A small encoder-decoder audio transcriber, trained from scratch.
Data: trained on short read English sentences (LibriTTS-R), 26041 training examples, 101.7 epochs.
Rows from block 4 of the audio encoder of a small encoder-decoder audio transcriber, named by matrix and row number. Rows with one number belong to one neuron. Each number is 128 + 24 x the weight over its row's rms, rounded and kept within 0 to 255. All counts start at 0. Numbers have three digits each. After the name is the row's rms in percent of the matrix's.
Before each neuron's rows are labels from the 100 clips, of 14976, where the neuron reaches its highest value: "responds to" is what is common among them. Only what is clearly more common there than usual is listed. The data: short read English sentences (LibriTTS-R). In brackets: how many of the 100.
# fc1: MLP up (encoder.blocks.4.mlp.fc1.weight, 480x160), inputs 80-159
# fc2: MLP down (encoder.blocks.4.mlp.fc2.weight, 160x480, transposed), outputs 80-159

responds to: voice: male (77); the word "you" (55)
fc1.61 100:161129109147148108092143126152120151141128105134159131127137081118108135117076112110129132145099184156103151110085171106113120131089143134088126141076154120134100153155139114113090143127115179144144155132098145151140089155143125111136123123
fc2.61 103:082135162107131133116103089119135170138099148133103177132101115117117124139127120129177127143172156128087155143172116148140142163126147130109102119154158126156116143122138116131124112105117107097114145123117080131141161057074114138103121120

responds to: the word "you" (38)
fc1.180 103:114119124110128171114139131106126113106109095071133150111129115171151131111145096132078110123126166132121105153104107149167131122122141116107129161110123150118087106104142089095127117170171074138114131165163113147139112119114120139123129137
fc2.180 110:090140131070103082137143175146096147131161153150145112137125123139154105163136149148144151141146146097080133089081092133088147115150115137120166125142137104131141092154092146087156149107092097144095124125166135116064137141133131106133169117

responds to: voice: male (79)
fc1.341 092:127160108129104121091154128150138125127161075146148094162127166116128129130127162151167125135118098126144161129136144160080082145113115128132140169119128118124159144047122153124104146115136143101137106107081133180151155095077107145167155109
fc2.341 092:071137138123139101088136171136142074091109126126125157158123158133140164147125142112160101144068091133100134133110116162101107119098125144116099123097148113124087106122119173105146149132143130133143079139103128146133160106136123145107157134

responds to: the word "you" (42); the word "to" (35)
fc1.418 105:138130122135134140086130091087119124164101118078113144079160090180118131074091122145088111101114126104149094105111149140131165118086153119166112120154138116105109157143142141130168152122082126106090134136162134135112142147116118098126125115
fc2.418 093:131136120125160154092164198141143093127122103117150115179146121127111158121130114129157152166136134105077157131117103099110148137129131121115125124132095104123139143106134130157115119121080098143150181122130166143117083157098105133096161137

responds to: the word "you" (35)
fc1.272 092:110113136150142082128156168109111100132146119093123139132142126143129078114168095150102110144169169110178136142135103136136164134136192122127154143141102147174163133114130150118072134185158145149096126134157151159114125166112125138117165138
fc2.272 103:122162100123100138126155179140090153139132097153157105098115156105119142140124098148147128125143142148106078134086115074092075084097095086127111130149155123131132103116140112149114125118170087126095135103116132096098107128150150128122093141

responds to: the word "he" (33)
fc1.371 103:136137139107104095125154115130137136135117085142132156187096103135194117097166114130175165176122129136112116113098093161106151131111143115128128137119124099121168132147124127149138140145099115138099112115153131179122124125140154145146134140
fc2.371 111:176108147120138152125138114142140089145154186111179158091095109136135142148139144144129122128078100093134160102134157119130158128124148147133157142127099083132114117151155151132139104127122158118164103162136148140132144149126121137154130101

responds to: voice: male (78)
fc1.434 098:185139107141107131152142114096146132161133123101103075093117146117126119115088137156125154125144111104114125130150142103129150103133129151135147115173137125103104115100130086145143126130118119170109168089077104122155151173108113139085111170
fc2.434 103:103130089136124118100095119093140164129142154133138112198125127090128072106136110083139158144127130154139113133119104106099125118133151088180114133142155117146154127118122144172130134094134112123139134164174158122139105116171146151108121145

responds to: voice: male (84); the word "you" (49)
fc1.275 104:128083153119092107127110158147114114104118116112095104127097082124121129081101149158112111089108159128128131093142120211113110106128122102088137105116131114135121141119097106114124138148145113157097101105088100117116150150134096088117147108
fc2.275 100:104127119139169144166167170136113122103110140124137149142121094071157153141080128116174094133134150127119162138155114134162175112129163138104140128132156094129104112169138148095130097107130132135140147099156120129106143142129144114132078140

responds to: voice: male (74)
fc1.350 112:141120104117148133114164146100139147128102108099147131139163091131130118124153127099143192130076076101102127153133112113086135113124133090141120123113105103140108115109094105157131140123109137087118104138157102082117149111141155117123137123
fc2.350 093:136166174130174121121151133110109077139135123119128072127141115120175092115092174142129091117117154122161163121148152138154111150107157102101108130132117152087142069135135122147144148141165145160099134109118124104150116086122102135153102143

responds to: voice: male (79)
fc1.282 091:145102125127158127165118120096120169103124115143096155143153169142124179106118121101125120126140144116110080135117110141130115152122162105175165151117129118107114117156156183135141145089111079149164121158118087190100126098104141145097084113
fc2.282 096:111138117142086151107116144159137150168095132116149108149128121108127070150118082162123123137095082097137156136128132144121135107106136147097124124124150096124172139104074109141123117170138137139091112155131154108186140154158159139162149133

responds to: voice: female (98)
fc1.154 109:138121114189136106144113117116121098157130112130124156088110149118140137145115144130101193116148151110101157148122132140139141117118138153147136124113108119091109114103117154125149093074088133141102132095128148185099103146133130116105075134
fc2.154 100:150107125159116109150150077109138102123125108131095123110150083165140093136178124156156105098172144104170123105143141130072133168151122159123148145160117148126145164102108111114119157104125108119154152169171130139156126102110111099142143108

responds to: the word "you" (32)
fc1.132 105:130099106129148131130178152090130108148110111089114099122111117120098130076132119117095142145124123133138131153091134127114135112091144111134146138168128191126148116098150129095124112136158133135125158114116183131140136177122130123135164103
fc2.132 099:113148100179106149126099148103110124151114152176121112098155160158100136154149145130136112131147134149089112175123127122115185101121150126100130135167138133136146162119128145143130142150159074139178142125121122138094189160126134161137097157

responds to: voice: female (90)
fc1.295 113:092144101119132104085156143163141142108142152107082166080144063112134145111113120093133114126137109154128154085108103165110141128131126134122127087101149155120137074117133092139113097136057145147116146139142143118089126100123141148107128116
fc2.295 111:087118089148157106124131207189121135134147144144109135112142126100125127094099147105132165125131105105165126142122141151134124110144126120190120123157157129106169140110146139180108134157130117107104149125152156132113101124080084120110138146

responds to: voice: male (85)
fc1.188 103:152164122113123151136095119137108169113124126150117135108156125082132145123131113109164156084133133116131121102129117108130119150145106147147128125157130127174152129120114131114131154115168120148113120099102116127105163142139187110109105150
fc2.188 106:140134173129143132092088122102131113109110156096145107161150130150086082155112120122123168105124123137126110150126134117094158115118106142121117149124141090150094109111097136129143143099157095149159080124141088113161103169131134098143171111

responds to: voice: female (93)
fc1.96 104:116126136153125111156137159102103121135130138155092142110132120147114124108165121134089162104101100149130127096086138141129200118151176167133157135126137107107099127137095136124153154134101119149125114094139156163106142128137124125103122125
fc2.96 112:145150152136130147093122122087124136148144106092169103121097095117110138098146119097093116138113127122144130151111143159130065148107123117116094103129109135143141175137139178174113128162142113137135174122118135127141150138120162139163111164

responds to: voice: male (80)
fc1.383 099:123098124134114155159126096105114143106146105146111155106147124128147098144132144159084144146114137110138115158107149106139151136121123162143166147198098090157129131152181131124095110130118122193117152099145090079137133106136117136089096116
fc2.383 088:120142129088174120140112123132136107154112141142158154115151126110144149168151122113126087105135118119150166114126128128139092136122109063108154102117168149125136093139132158112107170098157155107190101122142066107119120109152162133125148122

responds to: voice: male (77)
fc1.241 107:125098157166068130095115116108107106089094154137143118109149188158116158117113108180095120137167141108148140098135070164096119142144133112130147128135143155086139140109094140089133090153151121145126138069153129155125125119119112165150135113
fc2.241 094:135152158127197138132092094100103122108159158116133108103136095130148132136102141110134110116105103116160143126134121124133112172101127136116123094118146112142105142149179152095134132139112117160139128133131132124133122162134113166120129096

responds to: the word "you" (45)
fc1.306 097:139079114162135133140140154136186158117100129147119091143098172168144172137143168121115149154165166128127169144112112169122133168111118125156119150193141139159114137125150148080144080137097145114093090136140129111128130116132115155145112151
fc2.306 097:154163148151124127125080138079109143124141136132132122140124177160134117117137153148126075114142105157109087082158160156111102071097126125153134157082159123111144082096116127114167161136154103106151131127133090138146126186142131127112149089

responds to: voice: female (96)
fc1.171 099:178107151122084086109098102150108135147138104134174153141148131103093113132093158126146134100172156122154138144093111185078117128153145140104155120143097129147149121133167124109090101093132164131151121107145134153125135125119160149100131118
fc2.171 096:153112143109112119127153104109116150086123143118117098115146118129149166139145144124125176064118129086153135144105092160124137118137145124084116124115174145160147177171122094133145130117143069149126128128106128127136134153170120142095137140

responds to: the word "you" (43)
fc1.315 102:123128144138080098100131095075124117124099102150106110136188108110121130123112184151130097130115199126103126114089100160115120133147125122144123098163130132111121122124076122143102137133136192134106119142110096123105151104142169145125146133
fc2.315 106:107114144086129123148113169116146113159157128131100157085134124082119126156141126124105117102115099091152133125185099142081143080104102124129130128125154138145090140126121099139108135149129090098129147124120133129115144142138114133149092126

responds to: the word "you" (36)
fc1.325 094:124129124149105132144108165068092142122118110123109169118145109150106118133074170133115077170141134186113134153129139094113151138112165131138137129114103119125149133124084080141090135103127112123131137120139146140106130119115143094097081135
fc2.325 102:136101124126112133165097164082135101084135119117115149124138094143126155130123152114128104156150135156081140159104114124101180117173107110132069116125141135120130161095149146124140135148174140102149135128121138120113110147119127119107128114

responds to: voice: male (71)
fc1.143 105:149106139146147078163112106135090135140122126125145115135101099101167083076143131147129163108118106125110128094139099134118083130147106114164130183107145097143108103108105082092088188104104153103135135130147143153131141157153123150147143136
fc2.143 096:137180121105113152146156128091151099110072110101112098142098147093115101141129148131103150124137100113178157113096140140141171206148121157132142092106129110122151164170138162135088122143096091159135108134139138143157140119164123171116129166

responds to: voice: male (77)
fc1.86 099:097139095107113160152107127140110137130099104111122154124069147127144189121111152056128123119124138161124147127123099094140092087149157156130107107074123130104115129132125136127148164112110094102140119134149159147097084122162145138172111137
fc2.86 084:131132154151167132122170135104116138142159118142093098134171085133133089095110135153118125136120181107137110135135135158138114160094102092163155148125174150180159131145113128126105124140133138138151135183103110111131175145126091150141147132

responds to: voice: female (89)
fc1.83 091:120127107124101115138146146148142136140156118158089088134117072144091167171153097113099150165129116126123136142137088118130114157131115165146116121125184138148156120134117124117083106100135147127139135109123093124092085152114162137159103107
fc2.83 098:150138129136155123124109101145086116099139137101131136142108198154134124117091150109124135146122144150126096080119175103145126142122108103133094112127120123074136132128116122092132112156128122096187130121094152098171151134090085148138129154

responds to: voice: male (89)
fc1.145 100:101102095117132147137117095153108138094120125128132135134132109132104145143113112156060136130136121088123145151087091134141143137137135121073129113086116138112105109141134140115080108114142131108096126126127154159131137139156119139153099073
fc2.145 102:048132150166135123140136143098155154144147132122114096096104108114119160114133153166134134097107155123179159158104129123141117118115141153143124117136081102113146163124135132084106127122101133168112153166091170118126107098136136150137114158

responds to: the word "you" (62)
fc1.451 095:148097135101156132133115144154146097136174136149111101118141127134159142120130111104083158122158158102146152120142098167108114167124148120090153154137128125118096098091164131071086150161173119123118103100163147121095139106116079155111159134
fc2.451 111:107138113135117087165108179088134118124156128080096082122117126122131094136123154131155146129153140154132086158068127111157161116105117139164128109161175116115133099111116112161133132158119094099131138140152150056106136110164157132073137117

responds to: voice: male (79)
fc1.364 107:181120143137128086125135097127163131143104160134118126102143152139113162124104135140111119143164119118113119148123131101140144074121141077136075129118140135147141135090109105113134135123090075194131125111094104090089142112110107109133123126
fc2.364 109:129130090097145126150105148124114142119123150105093136143176086148115111115162132145089120145139083108158169136108110095113088094175141117116133125089099163131112106148127086134134144081094116131117097075146145079107103152125133139098133146

responds to: the word "he" (34)
fc1.40 110:093073137130128142121155086141126136141138129109087150107145147133171147104125107104087130138151165086109115112127138117129130112138107135159123119170183117070112133092134142129103074131116137132110065112093137155137126101102154103094106109
fc2.40 091:130160115114118142108133115166146073111170114121142124138114137120129133139196115143150148124105173131144122100140124135135168109135126142106145142116084111100157122102100134115114156152126111126145133130177153126141108118114108117154163117

responds to: the word "you" (32)
fc1.97 101:159113133129132120136121130139099151118111140124103130129111105125161108075134110160159111118110137100109128137095106138079091116125107091152154148118133121146128121119105107102157143151112144135124133123146161148113140161110103126161143130
fc2.97 102:140128143113129120156163084086075144052142140163173080074122105141188115121151136120151123114178156139141122155125116144128155146138145138109090136114152109147157135165150138146094140157120143158105116146140123100132084122095106105152147131

responds to: voice: male (82)
fc1.400 091:141155104140123129123171080111103138136128086131138100135120114119135130118109146140135067089126135064124158151127090125083107153099145132102142100107136131130149132087126115143110083122125116129129144106096152146159086137090121125130170128
fc2.400 095:123099126106091138158070164162171123141160123119113133143123131150104148127136135115180133114119141156104110146108143135168117099150113145120100054111098119157136138149127130130161135098117133078134135140177105107154136102141164165128132153