{"encoder_qk_norm": false, "encoder_inner_norm": false, "decoder_head_dim": 32, "decoder_bias": "qkv", "decoder_qk_norm": false, "shampoo_beta": 0.95, "max_precond_dim": 1536, "one_sided": true, "batch_size": 128}
Rows from block 4 of the audio encoder of a small encoder-decoder audio transcriber, named by matrix and row number. Rows with one number belong to one neuron. Each number is 128 + 24 x the weight over its row's rms, rounded and kept within 0 to 255. All counts start at 0. Numbers have three digits each. After the name is the row's rms in percent of the matrix's.
After each neuron's rows are labels from the 100 clips, of 14976, where the neuron reaches its highest value: "strongest on" is what is common among them. Only what is clearly more common there than usual is listed. The data: short read English sentences (LibriTTS-R).
# fc1: MLP up (encoder.blocks.4.mlp.fc1.weight, 480x160), inputs 80-159
# fc2: MLP down (encoder.blocks.4.mlp.fc2.weight, 160x480, transposed), outputs 80-159

fc1.84 090:118126130091075117132124112133164106084053129131154091135129129171113091144130147136082119152150155108115144116170126106089176130092169138117105140143111124115102128149131178109150102136106139121129125118150141161140138085104104117054110132
fc2.84 091:134144106110137124153120124172130130101140100118131135152097112119084120130125103104104128150120156116155128133112163113153111129179105102126112137136138123100135148147123103117142167147123106138124147121118164126156108111131128116150155117
strongest on: the word "the"

fc1.303 090:126133134089123091103124094132119101122141081116069092121112123122108090123121120136132149121097137161109124141151080108115155165123165098092126158154152148139145125153113138121131126164133113094116136098176125116126115187148125080145120170
fc2.303 103:149143099115155134124085142079132109140131167145135098121151129141114126145114115085124118180121114136139142132150122161115152137127123107092122123138105131128132104179079114157116143143147094127137144115100168145164117133123151184096113083
strongest on: voice: female

fc1.394 102:123139111087135123090138136122121141112114115085124136099127151123103116128141174115107128133185147136182115133161127136113154094099136118136148137116140109141139149100138119156172089100129141131140117161126106138122133122142094077133123133
fc2.394 101:113120119118102110133155135106077140110101088181107152112124078075130133162077106119148112105131089111112129122115051117116110112146116170108082151153167131133125098101098127144133133120101135152125194140123142133110141111170161163136119115
strongest on: voice: female

fc1.317 091:144129126129115106096105155137103130124156114118126084172174115110129151105125138151139126121095130128119111125128147152105143130108102146161117131117148156126105111145175104094118148059130130103105129152142119126097131121093102112113119122
fc2.317 088:142122155142111149111115133158167136116102124127150155153086099128169144168147118105095117149168119121113128150124127107167137148113080145107106129168108148111157148135144131154115116193127132144146119097120108151104120108198093133132143163
strongest on: the word "be"

fc1.54 099:170086182131071141139114117077111122076105144124129101098128151149123121130140120110092137080123144127173136136141143161111083134122138161074155165090139158110119155138169160110087125130132117127113133119154110117111136107099133155147123102
fc2.54 093:116149140150150081133124146107170139124152112109105146164130121132136145142119117094119144137123147115094126123139103117151137128147128104163111101100170089135131149103162143128128165167178115153122111129168114138153117142125092110069182085
strongest on: the word "me"

fc1.197 096:117114087085111090123104119162166147143119119128140130150101124112139101121108127136181124124113134119114125134127115150155135127113148138125098133119102161169141092127161094121140176145113160160114133122195171134078125121135136134092114182
fc2.197 096:138116112116148129109136113147096113101125127126167168176152140163144114111154130088124131143120074115136123140173112110104105157133200105152144154145127129118113158161142156108124116073128140127118108124118092124126098098092080110122112102
strongest on: the word "the"

fc1.95 100:122134105128149149147141185138090131145142108120110112126114099168129126093135178155096155158106160093107147147114080131110115155089127162157138124113138137105151128128146150119156122148177065115150123135164163123112127123098110110127104123
fc2.95 100:126126135112148149127144128123132088093070162135104116139099096113136156159143160097148126125081134139087124183110123129138118143151170117119106119146128079132102132112130078121121149083103165086186125128119142118101143114090139088106143135
strongest on: the word "you"

fc1.337 100:166155116145145130135103096135112167160085152115134142128133096141137157140132129132143158113149160124151105112180133125086082105128149142125150150172144126178128138136114061105136155110127144165122149110119137110146140076107131106065102125
fc2.337 100:135115120117106121157181141122143120119171108167134136111104171142157123137166165142116111164114125118185141101083109075153129126125094128133078112111127156140168147125190146107141119114103159078151087109166142111116118160121131118147145169
strongest on: the word "it"; the word "was"

fc1.129 099:133108138117143134128110103118141122137096132108116119151125108132124158134080170109155121175094124134137115150101093109140177132123167133142137130103090120153136118105125122117123106183084100118116137105133105182177124123150120169105085140
fc2.129 106:100146123125108107127108131163139121114138162083115119154136097144122118156092142139166118147116121137125136126127144124121151146076126178095081129123154133164089101179102072134135151134069118120126117124091140104142120129135137142098145129
strongest on: the word "too"

fc1.309 107:183126134129108112130153139108072139111124167136111091129107102131109089153091097159111140179124175143109149146123117126095122140110114102159131108149131154169111143118090092136138149153096144133158141123127083117170127135100138146116077112
fc2.309 104:144139115106178139094180140138140116153130153136134130134091099118092152124147086088153172113071088142122095109136145120160138127162116102117114156150128108118094126100107135132109113111100170109156085081153152098150100111117122118143133170
strongest on: the word "i"

fc1.147 097:124130119071120096149142105154182155158160137154136161121141126117106099117136115112134145132153151098143124143165090165126148087135131112130146116114121118145110123097130116125100086097095153108139138166146141119103112135146116139106123114
fc2.147 106:095127108143111194110123142104077145090156134147117103126114123082116161131123107132131073118126133116148115115125107147112066126114090143131111147154111126168145109103129122146190114127135122144128129126080116107085193144096149126118104103
strongest on: voice: female

fc1.8 084:114128133140119090117143124158112123101141137122104112118124083158110152127147078121146133146168152123147117087152093132127117152103185078128121114154088137158168080119101109121156137131124178132110143117114155157139131124109128128103106158
fc2.8 096:116115119076135150122193149127129118108102130158132118133122105140115139149129138120149125141115128118121130129135126089155081099157093116098157117159120161109083156076161131113125131149140129131134111158142110096149128106129124133146100147
strongest on: the word "i"

fc1.235 095:119139138113138117098083140089101155133132143142120101139104122132126151174114095148100106112132120145122155115107143112112118126108123094162136148090170119091081094117144108131132125110102097146079148105131125102106135129111160155152110142
fc2.235 116:155128163153122124151104161101092108178133120130160157146129109139118127125122145136107124141108083117122125140124165128112127134177126105155118119101166160188136133135166109135108110147164119088105092126118084114157155170084092133149109117
strongest on: the word "my"

fc1.175 098:092155077082131155106153148114131137112136141142114126148115175122121130133099104103132161128081135163138146121144136114106142122132178123137114155137138112097115146159157126105141148095132160138138140150147141114134146112120133126123137154
fc2.175 091:138104109126163081117091134117165124141155104136135126121144103102131137121144109108102062136120116108132113097171101157170161141129130120116158113127110126179096124162076107150096126118164110087162128126140113151135112141095133138160119157
strongest on: the word "what"

fc1.204 106:153144172133101120163114105141152150145124178138106115097128166138147126099127107108141159126172097145144131138110121150097105114130109134142106146145123133122157129142140095128149163170134140118125078173155127169114132106102173082109148143
fc2.204 099:100092132112130128095143135131120126136118125136095131140109146132156114152158161120145067177112103154110131148102116125152092124104161131148111135083098134125148129117163119088143118140113070113114108102133144133127143127085104138141105118
strongest on: the word "what"

fc1.401 096:163125149133104071128109094087133141115171123116110123090105110119141099125126130115093144172108152136124147106104111118154121105076121125131135094095115098150144191161157121123085125099162110155088134114116139118086089121112117123161105134
fc2.401 089:208099161083127112133113124106084098130150099117151168143120109103136115119150126106129166117113123090138141126129129098157088092136116093166105122136112152112115164091136133139136139163205088128122095102094092152103086126136148107142140149
strongest on: the word "was"

fc1.108 096:138179100132123166135126163153166098115124125125139096105124131163102118140144147137118116114157085130126126179169122156122152133112158163154150122125093123118104163156118136158204161124124111107137093146136177134145142122100138103132129151
fc2.108 090:139108091111163134127150134114159108132109165126147150142146107138112154142139170133118101132125145095121150136135137090126130126182152093137081119180127102175145135113185097128150109169106140114130191109092122158101123127119095120129126128
strongest on: voice: female; the word "you"

fc1.74 107:123095128133162142140141133155123139151133083133145179132113167151096107120135114129109127127167125125155079151150109106115109163164154174108142163131170141107142117130099082121151159080123077148156125143167166174109093102111100131131172122
fc2.74 118:141145106134150157112123129156136120130100128127089197140138106146086129098149123087107128147167131125126129128084100162163127192123145105134102103141134113178131132137127153104162107175074106123124175121135137166142127125076099109114127123
strongest on: the word "who"

fc1.31 098:143100123145139112107164142174158115098175159110137139136132159123127114174125134134171105120122150160158131136168137160130148117109168165153118147171118135142145126125147165095119108123070146151106119129117167137177153088135122154151098129
fc2.31 104:090133108103182135128107146167092112171101167127144157141112145143092156122118166150141089131150123120102105128152131096105126107109113126137121169115125139165119099110117136154145152124181113083130114126105119127101145128125135127105120074
strongest on: the word "you"

fc1.300 095:181158137143130119150140134184106154159115132138119112096118139122114113148126142172119215182138222142116124116132125126086092128136112135171163136176125142115120115108114140117162095146108110127165132178145141133148111113124149125144139158
fc2.300 099:112131150119150085149179131133138137118131138172106165084124112105125108093166127131144129103146149133111155132104100110172125136165118127138088131144118091135124117074174122128117098094135144077128129130134130126152103103116133095100143144
strongest on: the word "i"

fc1.322 104:186096167177114137116143118145147119165072087133088108165141144188119159133136114128124119153153118121144140118126133108121127170112140156109170115099101115134096147104131097109138110089110108154103108134132129131131128166150135136155080124
fc2.322 103:122170114096110120116130126123133121156154170110172120068105114137122161125129112128118151063113125102157132113124148152148125103115117171176133104145157105095155108169120113158119144142134144138085111116142110126113136154139130113139186171
strongest on: the word "me"

fc1.274 098:150144176135104150157133144096135155125119117118140170170122118133172143180121120115118124126159118186128122095128133116156148120155083128132106123147183134130096130120143151093116116083112158137148116175137169132130107121143125131108124128
fc2.274 096:140109098170152111130177148130126125113130159174162120083144127111090133153160163087134127117123093125109151147115124108132098128147129148131126127115065100164140167138112118137109152150156134110124150133139117124156098096157106108122150077
strongest on: the word "was"

fc1.7 102:157103106154113151126147117167135097106121125142141115144144137165148082107126142122072139115130120130138174108132146141108182113099147165101100104121136141125148149097111120096094122090132130174139120133106149111168133130104107147054135121
fc2.7 104:083143124144135129135105150150100118093158112120135144169106119111119111123087115168127117118079154101086136155141126145115110128132129122173133150120127134129107136169122097120152141103164082124140202079099142102146139112150132103119110101
strongest on: the word "the"

fc1.159 113:129099136090102142121096153102154140105115115100135160153101115144139128107119119153130143137107188147125134127138153130132104098123122093113127126099112186077126116113142143115127101134143118176167110116116137130169161090128101103127143129
fc2.159 102:113084124134109124147154105133139101120183164159120147148127116126120166096160161118140120099105169095078147097115115145140141125131112101098133131113129110124131146148138162130143143150117154086174150131129124131080098129143119107077109159
strongest on: the word "he"

fc1.161 099:151123113097117151115092121140129153120095094119104123131146062078163115120113124157132104134148158145122154107131126114087069134130125123068114107073122103083138112110133094115172126119124123127099083129113129155112144122114155129128095094
fc2.161 105:101119148171151149165098144126137087131112099129135127153152159134134101121125128088160108152147135167124150109137125116132122107129117133094125130066140119162117167090134128139121123110105130097135147125130139122079150111141116111108083147
strongest on: voice: male

fc1.312 092:159184097132114148141088127149159186110116114111102112099124120123126107158127157145138126098124149128147089142116133066138130127096138109178129104146144133124107090132143110152151178102135105161129120123154108124136098147118120106164129133
fc2.312 099:093138144128177099155149160123120131122103148155127150146083118125091130102171117147161121136104125123097105144131093089126110112132102152103121116131129106152126132138155134149111137127147139124093127096128172105130063113137117133111106147
strongest on: the word "i"; voice: female

fc1.338 097:118131139140174085092149125112099170127096102101110109113168127105106121086097096169135129118131120148134111115117133148123096101095106125161144118116135111082134094122110120120094096168112149153116150109133146069116123103183134138115112091
fc2.338 109:153154120141113137135110131162129104174165110143168142106158123125131101123152116133129132122133108074139113161125147076165171149173136117123112106095153159133157139146137117134120122173184149102140104162139076099163136141081120109138128152
strongest on: the word "me"

fc1.321 103:143159124113083157098134118142176144111099112085109153142107150150191115066140079117116220144139133201116138149106155146126129123148146153104126099107127122102163162106160135138153100135126140107101103131118111148152115090146085130104113109
fc2.321 099:126136144116156137119134172135137104152128141123138123082129135102098129113130127159115136109069118120119105137134128168156147131088108093144143151155067053133142154113181147127133131133093114141139124159122165157098108125106125121142119160
strongest on: voice: female; the word "i"; the word "but"

fc1.334 098:161138110163128156122103095116128158151080167117117130079107138120143100113100125126102142134109134160108125103104129133160127110140142123121147128123193145119110119099133103142114111074135152141115111133171133086121120088121086129107160084
fc2.334 105:064136146142098132085137111139185122095133136126106084127121112124127122095157141127095131135174113094145087130107105168113094174123087097142142111145056098154098135116166145139122137133132115110112131117182118096163138152122150096117142158
strongest on: the word "i"; the word "you"

fc1.233 098:157139151132081103139126110117150154068160086157134108101100147134153130128109122153130101141124146122137109145134090117117110132084076119121116111141108119131130154122139151141114133129158132153128139093106163119079128113103089117116134116
fc2.233 100:123131117126126112105130119108117132140152138103171131115084140081143088137133093124114108144108121097179155171136109146191130133149122083184101131151111139129123140109166152178089119145119131105130108143114098116094089116127142107133090142
strongest on: voice: male; the word "was"

fc1.253 106:121095162132123160077117148109123069132148128177082129124119143114154122085131095142097149104140130136113133153142099118125105113108128158128113106047156187118094129118144082122123096093100131138116182141156123153141159154108136139114139156
fc2.253 103:077119124113153119158091127139153170140125102139126086119115083150084098144128105136183118175129121138128112133139156135162179125127116135123111158147111087158149140151165143145115095159150154138116110129127122142103121105173122131149081151
strongest on: the word "he"

fc1.53 103:147177144096158164119099137127119115104099118155118100115165081109096162131122126153136149136084111114111130148080116117083081124144090101131166164117123129154098146116185096109131128108112138166147122150111140091105147120133155110146148130
fc2.53 098:102137145094127127139113169127128145117113137130160125099159173143162160157138123135098157085160136101150150128104117104096118105174123114086117150148152106138135157183194134137114158088104131118123156107148122123128097125104118113114131132
strongest on: the word "said"

fc1.388 098:122172130149093124132141090158090137140114134101116120134151147096117136155126153145118119171093130114187137131105127117145160138119141154118121132123151141136129165104122122138129122144124112140135101111161118119123106158171143139142098124
fc2.388 113:113145145123128118128113084140129129119108124143107109136127124115115135136127160130117124147106126126138116136133136136125137131139133116109124108131152143113135138119128134127133134126146108131115124100131130116130131119129119132121145130
strongest on: the word "it"; the word "is"

fc1.419 100:124130113143162109143120147135131137149173131111105111142160106129113171173099171128146124100092084140081123146097091082096100131141133131120134116140116117130170121101091098132098141147085152131108126135154098097122131139145107102148152104
fc2.419 101:151122109150132106130103090136079159120095118110135102157090153094125131121100083153168154107106149123151114109139121168170111085101127116168154121109130132122121120137096137140173129144126162126121139165086151085122127078157148133145182127
strongest on: voice: female

fc1.50 099:121123119083133148189164115127116136114155148139122129087097100102153117115177126144123092138133123128129118153116110162117086152132129100085112127139132141124157113158093129102122171099131136168115141089158110184099105108130174156140177130
fc2.50 099:123146157147138123113157178130111141142135133149065099160107143112142110085130100127164146132120143095193144117121125151120152153116144114155122128161093109126106105140118162159113154136147124107146101106128133119152146125128143125115082135
strongest on: the word "of"

fc1.370 102:120126140117173140121124121143126108173102099102105095133122113117152170117130116160153150167126135132128180093095113141107131120098127140121129141139139089133107143114150136111095098116127066168114122141171106118101132116091123130138119190
fc2.370 108:097107133134116170139130090125116116159106123119171148118120137115113146153130128125115144134126132105096159140101119100166168087148156138142152127144151093128140116129139098150106146101104104085141145081125115116127113142166106138081118102
strongest on: the word "he"

fc1.192 094:095116104116104119126149090166127140116117075093110113138099138103111146158126115105114117131113117139156147117133143133126097135111140154083132118095122148128108124100138152117170145161174112149067142162143145131137122082100144087110097077
fc2.192 094:121143125117133100155124078088136131123064153158105085109100141139131137109137154125103122080115109116102104125111106097097147114160165146145128159142122100131159129103143134134093113115127117105127109122142112140132116165123095155155118121
strongest on: the word "it"

fc1.290 095:104173092146121163164156128140131143134136089143124155127147117136114140132099113137154115157123143119129163092099093132117125117080121181086166101123109144139136134130129149147152109103163149098098131132094124121096067131111166087130129123
fc2.290 099:136091133138111109174105156094093128149108142150182128131146128141152139118111162106125132102107150110161120161109151117142159114141123130110117126124131150125158138089127134113163081159117116144155108118140084092151093100143133158086158181
strongest on: voice: female

fc1.140 104:116141118091111135104154124134158098100138115117150126102170121122116145102097094130085124107135118107140114141101108121094156108078111107121114144109121102141081127127110126101148072147129132106118147109137148112168107124100099126099135112
fc2.140 093:098111137155153130146114127106167131119152122141114116142112144126148179166146123126137136118111155094142166106125131165105136144170143099144186106115133129132153103156112188104180127146119096151139108145154105128126112126101133116146123095
strongest on: the word "and"

fc1.73 111:138121128112147136067078141156135118132141145105086110102131107108136118128128097092149102083092125146136141106131104131110115143131107163130117118153134128114091093112150099109133163106096158097153112156101106135104158152114118103098092120
fc2.73 105:174139166108118158088090085117151171146162104122114115150118141117161101146130116104107108139103108091119126173145136097148135126130125118169129116104126090119149146121139131114102131146112106150140118129105122124132161172155095126172129177
strongest on: the word "be"

fc1.167 093:130133105129138142131123131140140125123105163089112100147139115126127148128128134132123127133095118110091150133138083130115101145131178122133145126117114111107172112076116142086085099104100115131113162140135177119124131160151124127112095131
fc2.167 108:154162094196134116160127131138158116150143133115148121044130162104137161159117152132151070124136104129137166184128130124137136136098115116116114104113122158094168123137146133177105133128165139143154116122107142073134111133156129133158104125
strongest on: the word "no"; the word "not"

fc1.37 093:136146136128132146107176142117130134126172132153118102135163100124089148122095103121123128126077170128156114133095143108097110110146114170132125150162133129106133139117105145108149067170130143149150133135125149088102141131127147139123110136
fc2.37 099:136100119124129125152125139124090074104077113072147151118118150129133151132138128102108110133134137176095109077090148143138146150112105149104137122113094141110114126148195132159148158123090083110126148121152142128169119142102074135142157134
strongest on: the word "to"

fc1.36 106:153162144104093125145095162129129153142155089109118093157136139091094120101134150110140127101116146156087142137125100101122151081113130151123139140124112110112087109109139122130121128121128134127104118137169144114093146114125096089148091106
fc2.36 111:094125130136161125109110121118111117120097153150133120135129122127144144156099110101121106125138106123146116157074113158144159145113125138120126135161140153124102119128108110151094162163116103128134153156133101160100106147195123163124116146
strongest on: the word "me"

fc1.453 109:119107152123163116106144161137145115151119100116082139126161110139161108141079135141127175170145107144128139108143103146141118109126116157149149100166152131137136120129119188134084099146100115130151161119138106138126180121144130120078119129
fc2.453 107:134113112095142158113158120166111094140122120164170119136148104135149149137126078088131195151074131108144153142108116109187174097095149167100117122130130092117114150151126108140124115113126105099123132095167141146095119134159128123107129146
strongest on: the word "her"

fc1.466 100:134176123121144127103133133097117125153127117092103105085153149126096130119145153127147129110121126157144115143121086131128141155138122184133149139132140109093161134150118110144137139118099111094146110153101062120102113122091115144072118080
fc2.466 092:134124146129138179110096096157133168137136139131132124191114101135168176133141108087136136185125158104136128131111149151143104107131167104103090111082137121139159130147127151153119131102074143120111162117103160145074093107094136116126112127
strongest on: the word "to"

fc1.425 092:171141067108122115147160126153146083130089108117108111106114100173099131083120127115105106133079196083133114113114118134151097083141146112134109146098117154146138142109091126145144112134148113094153155108185152140131126151158129140124186110
fc2.425 100:076137122136096146103103122108098165074157179146130161150098081120151074142107129122120154126157115132117078165144130136100117136130134122123123122182133134139128176116105094097118110150129134158139148143170124143146182127096116140119111082
strongest on: voice: male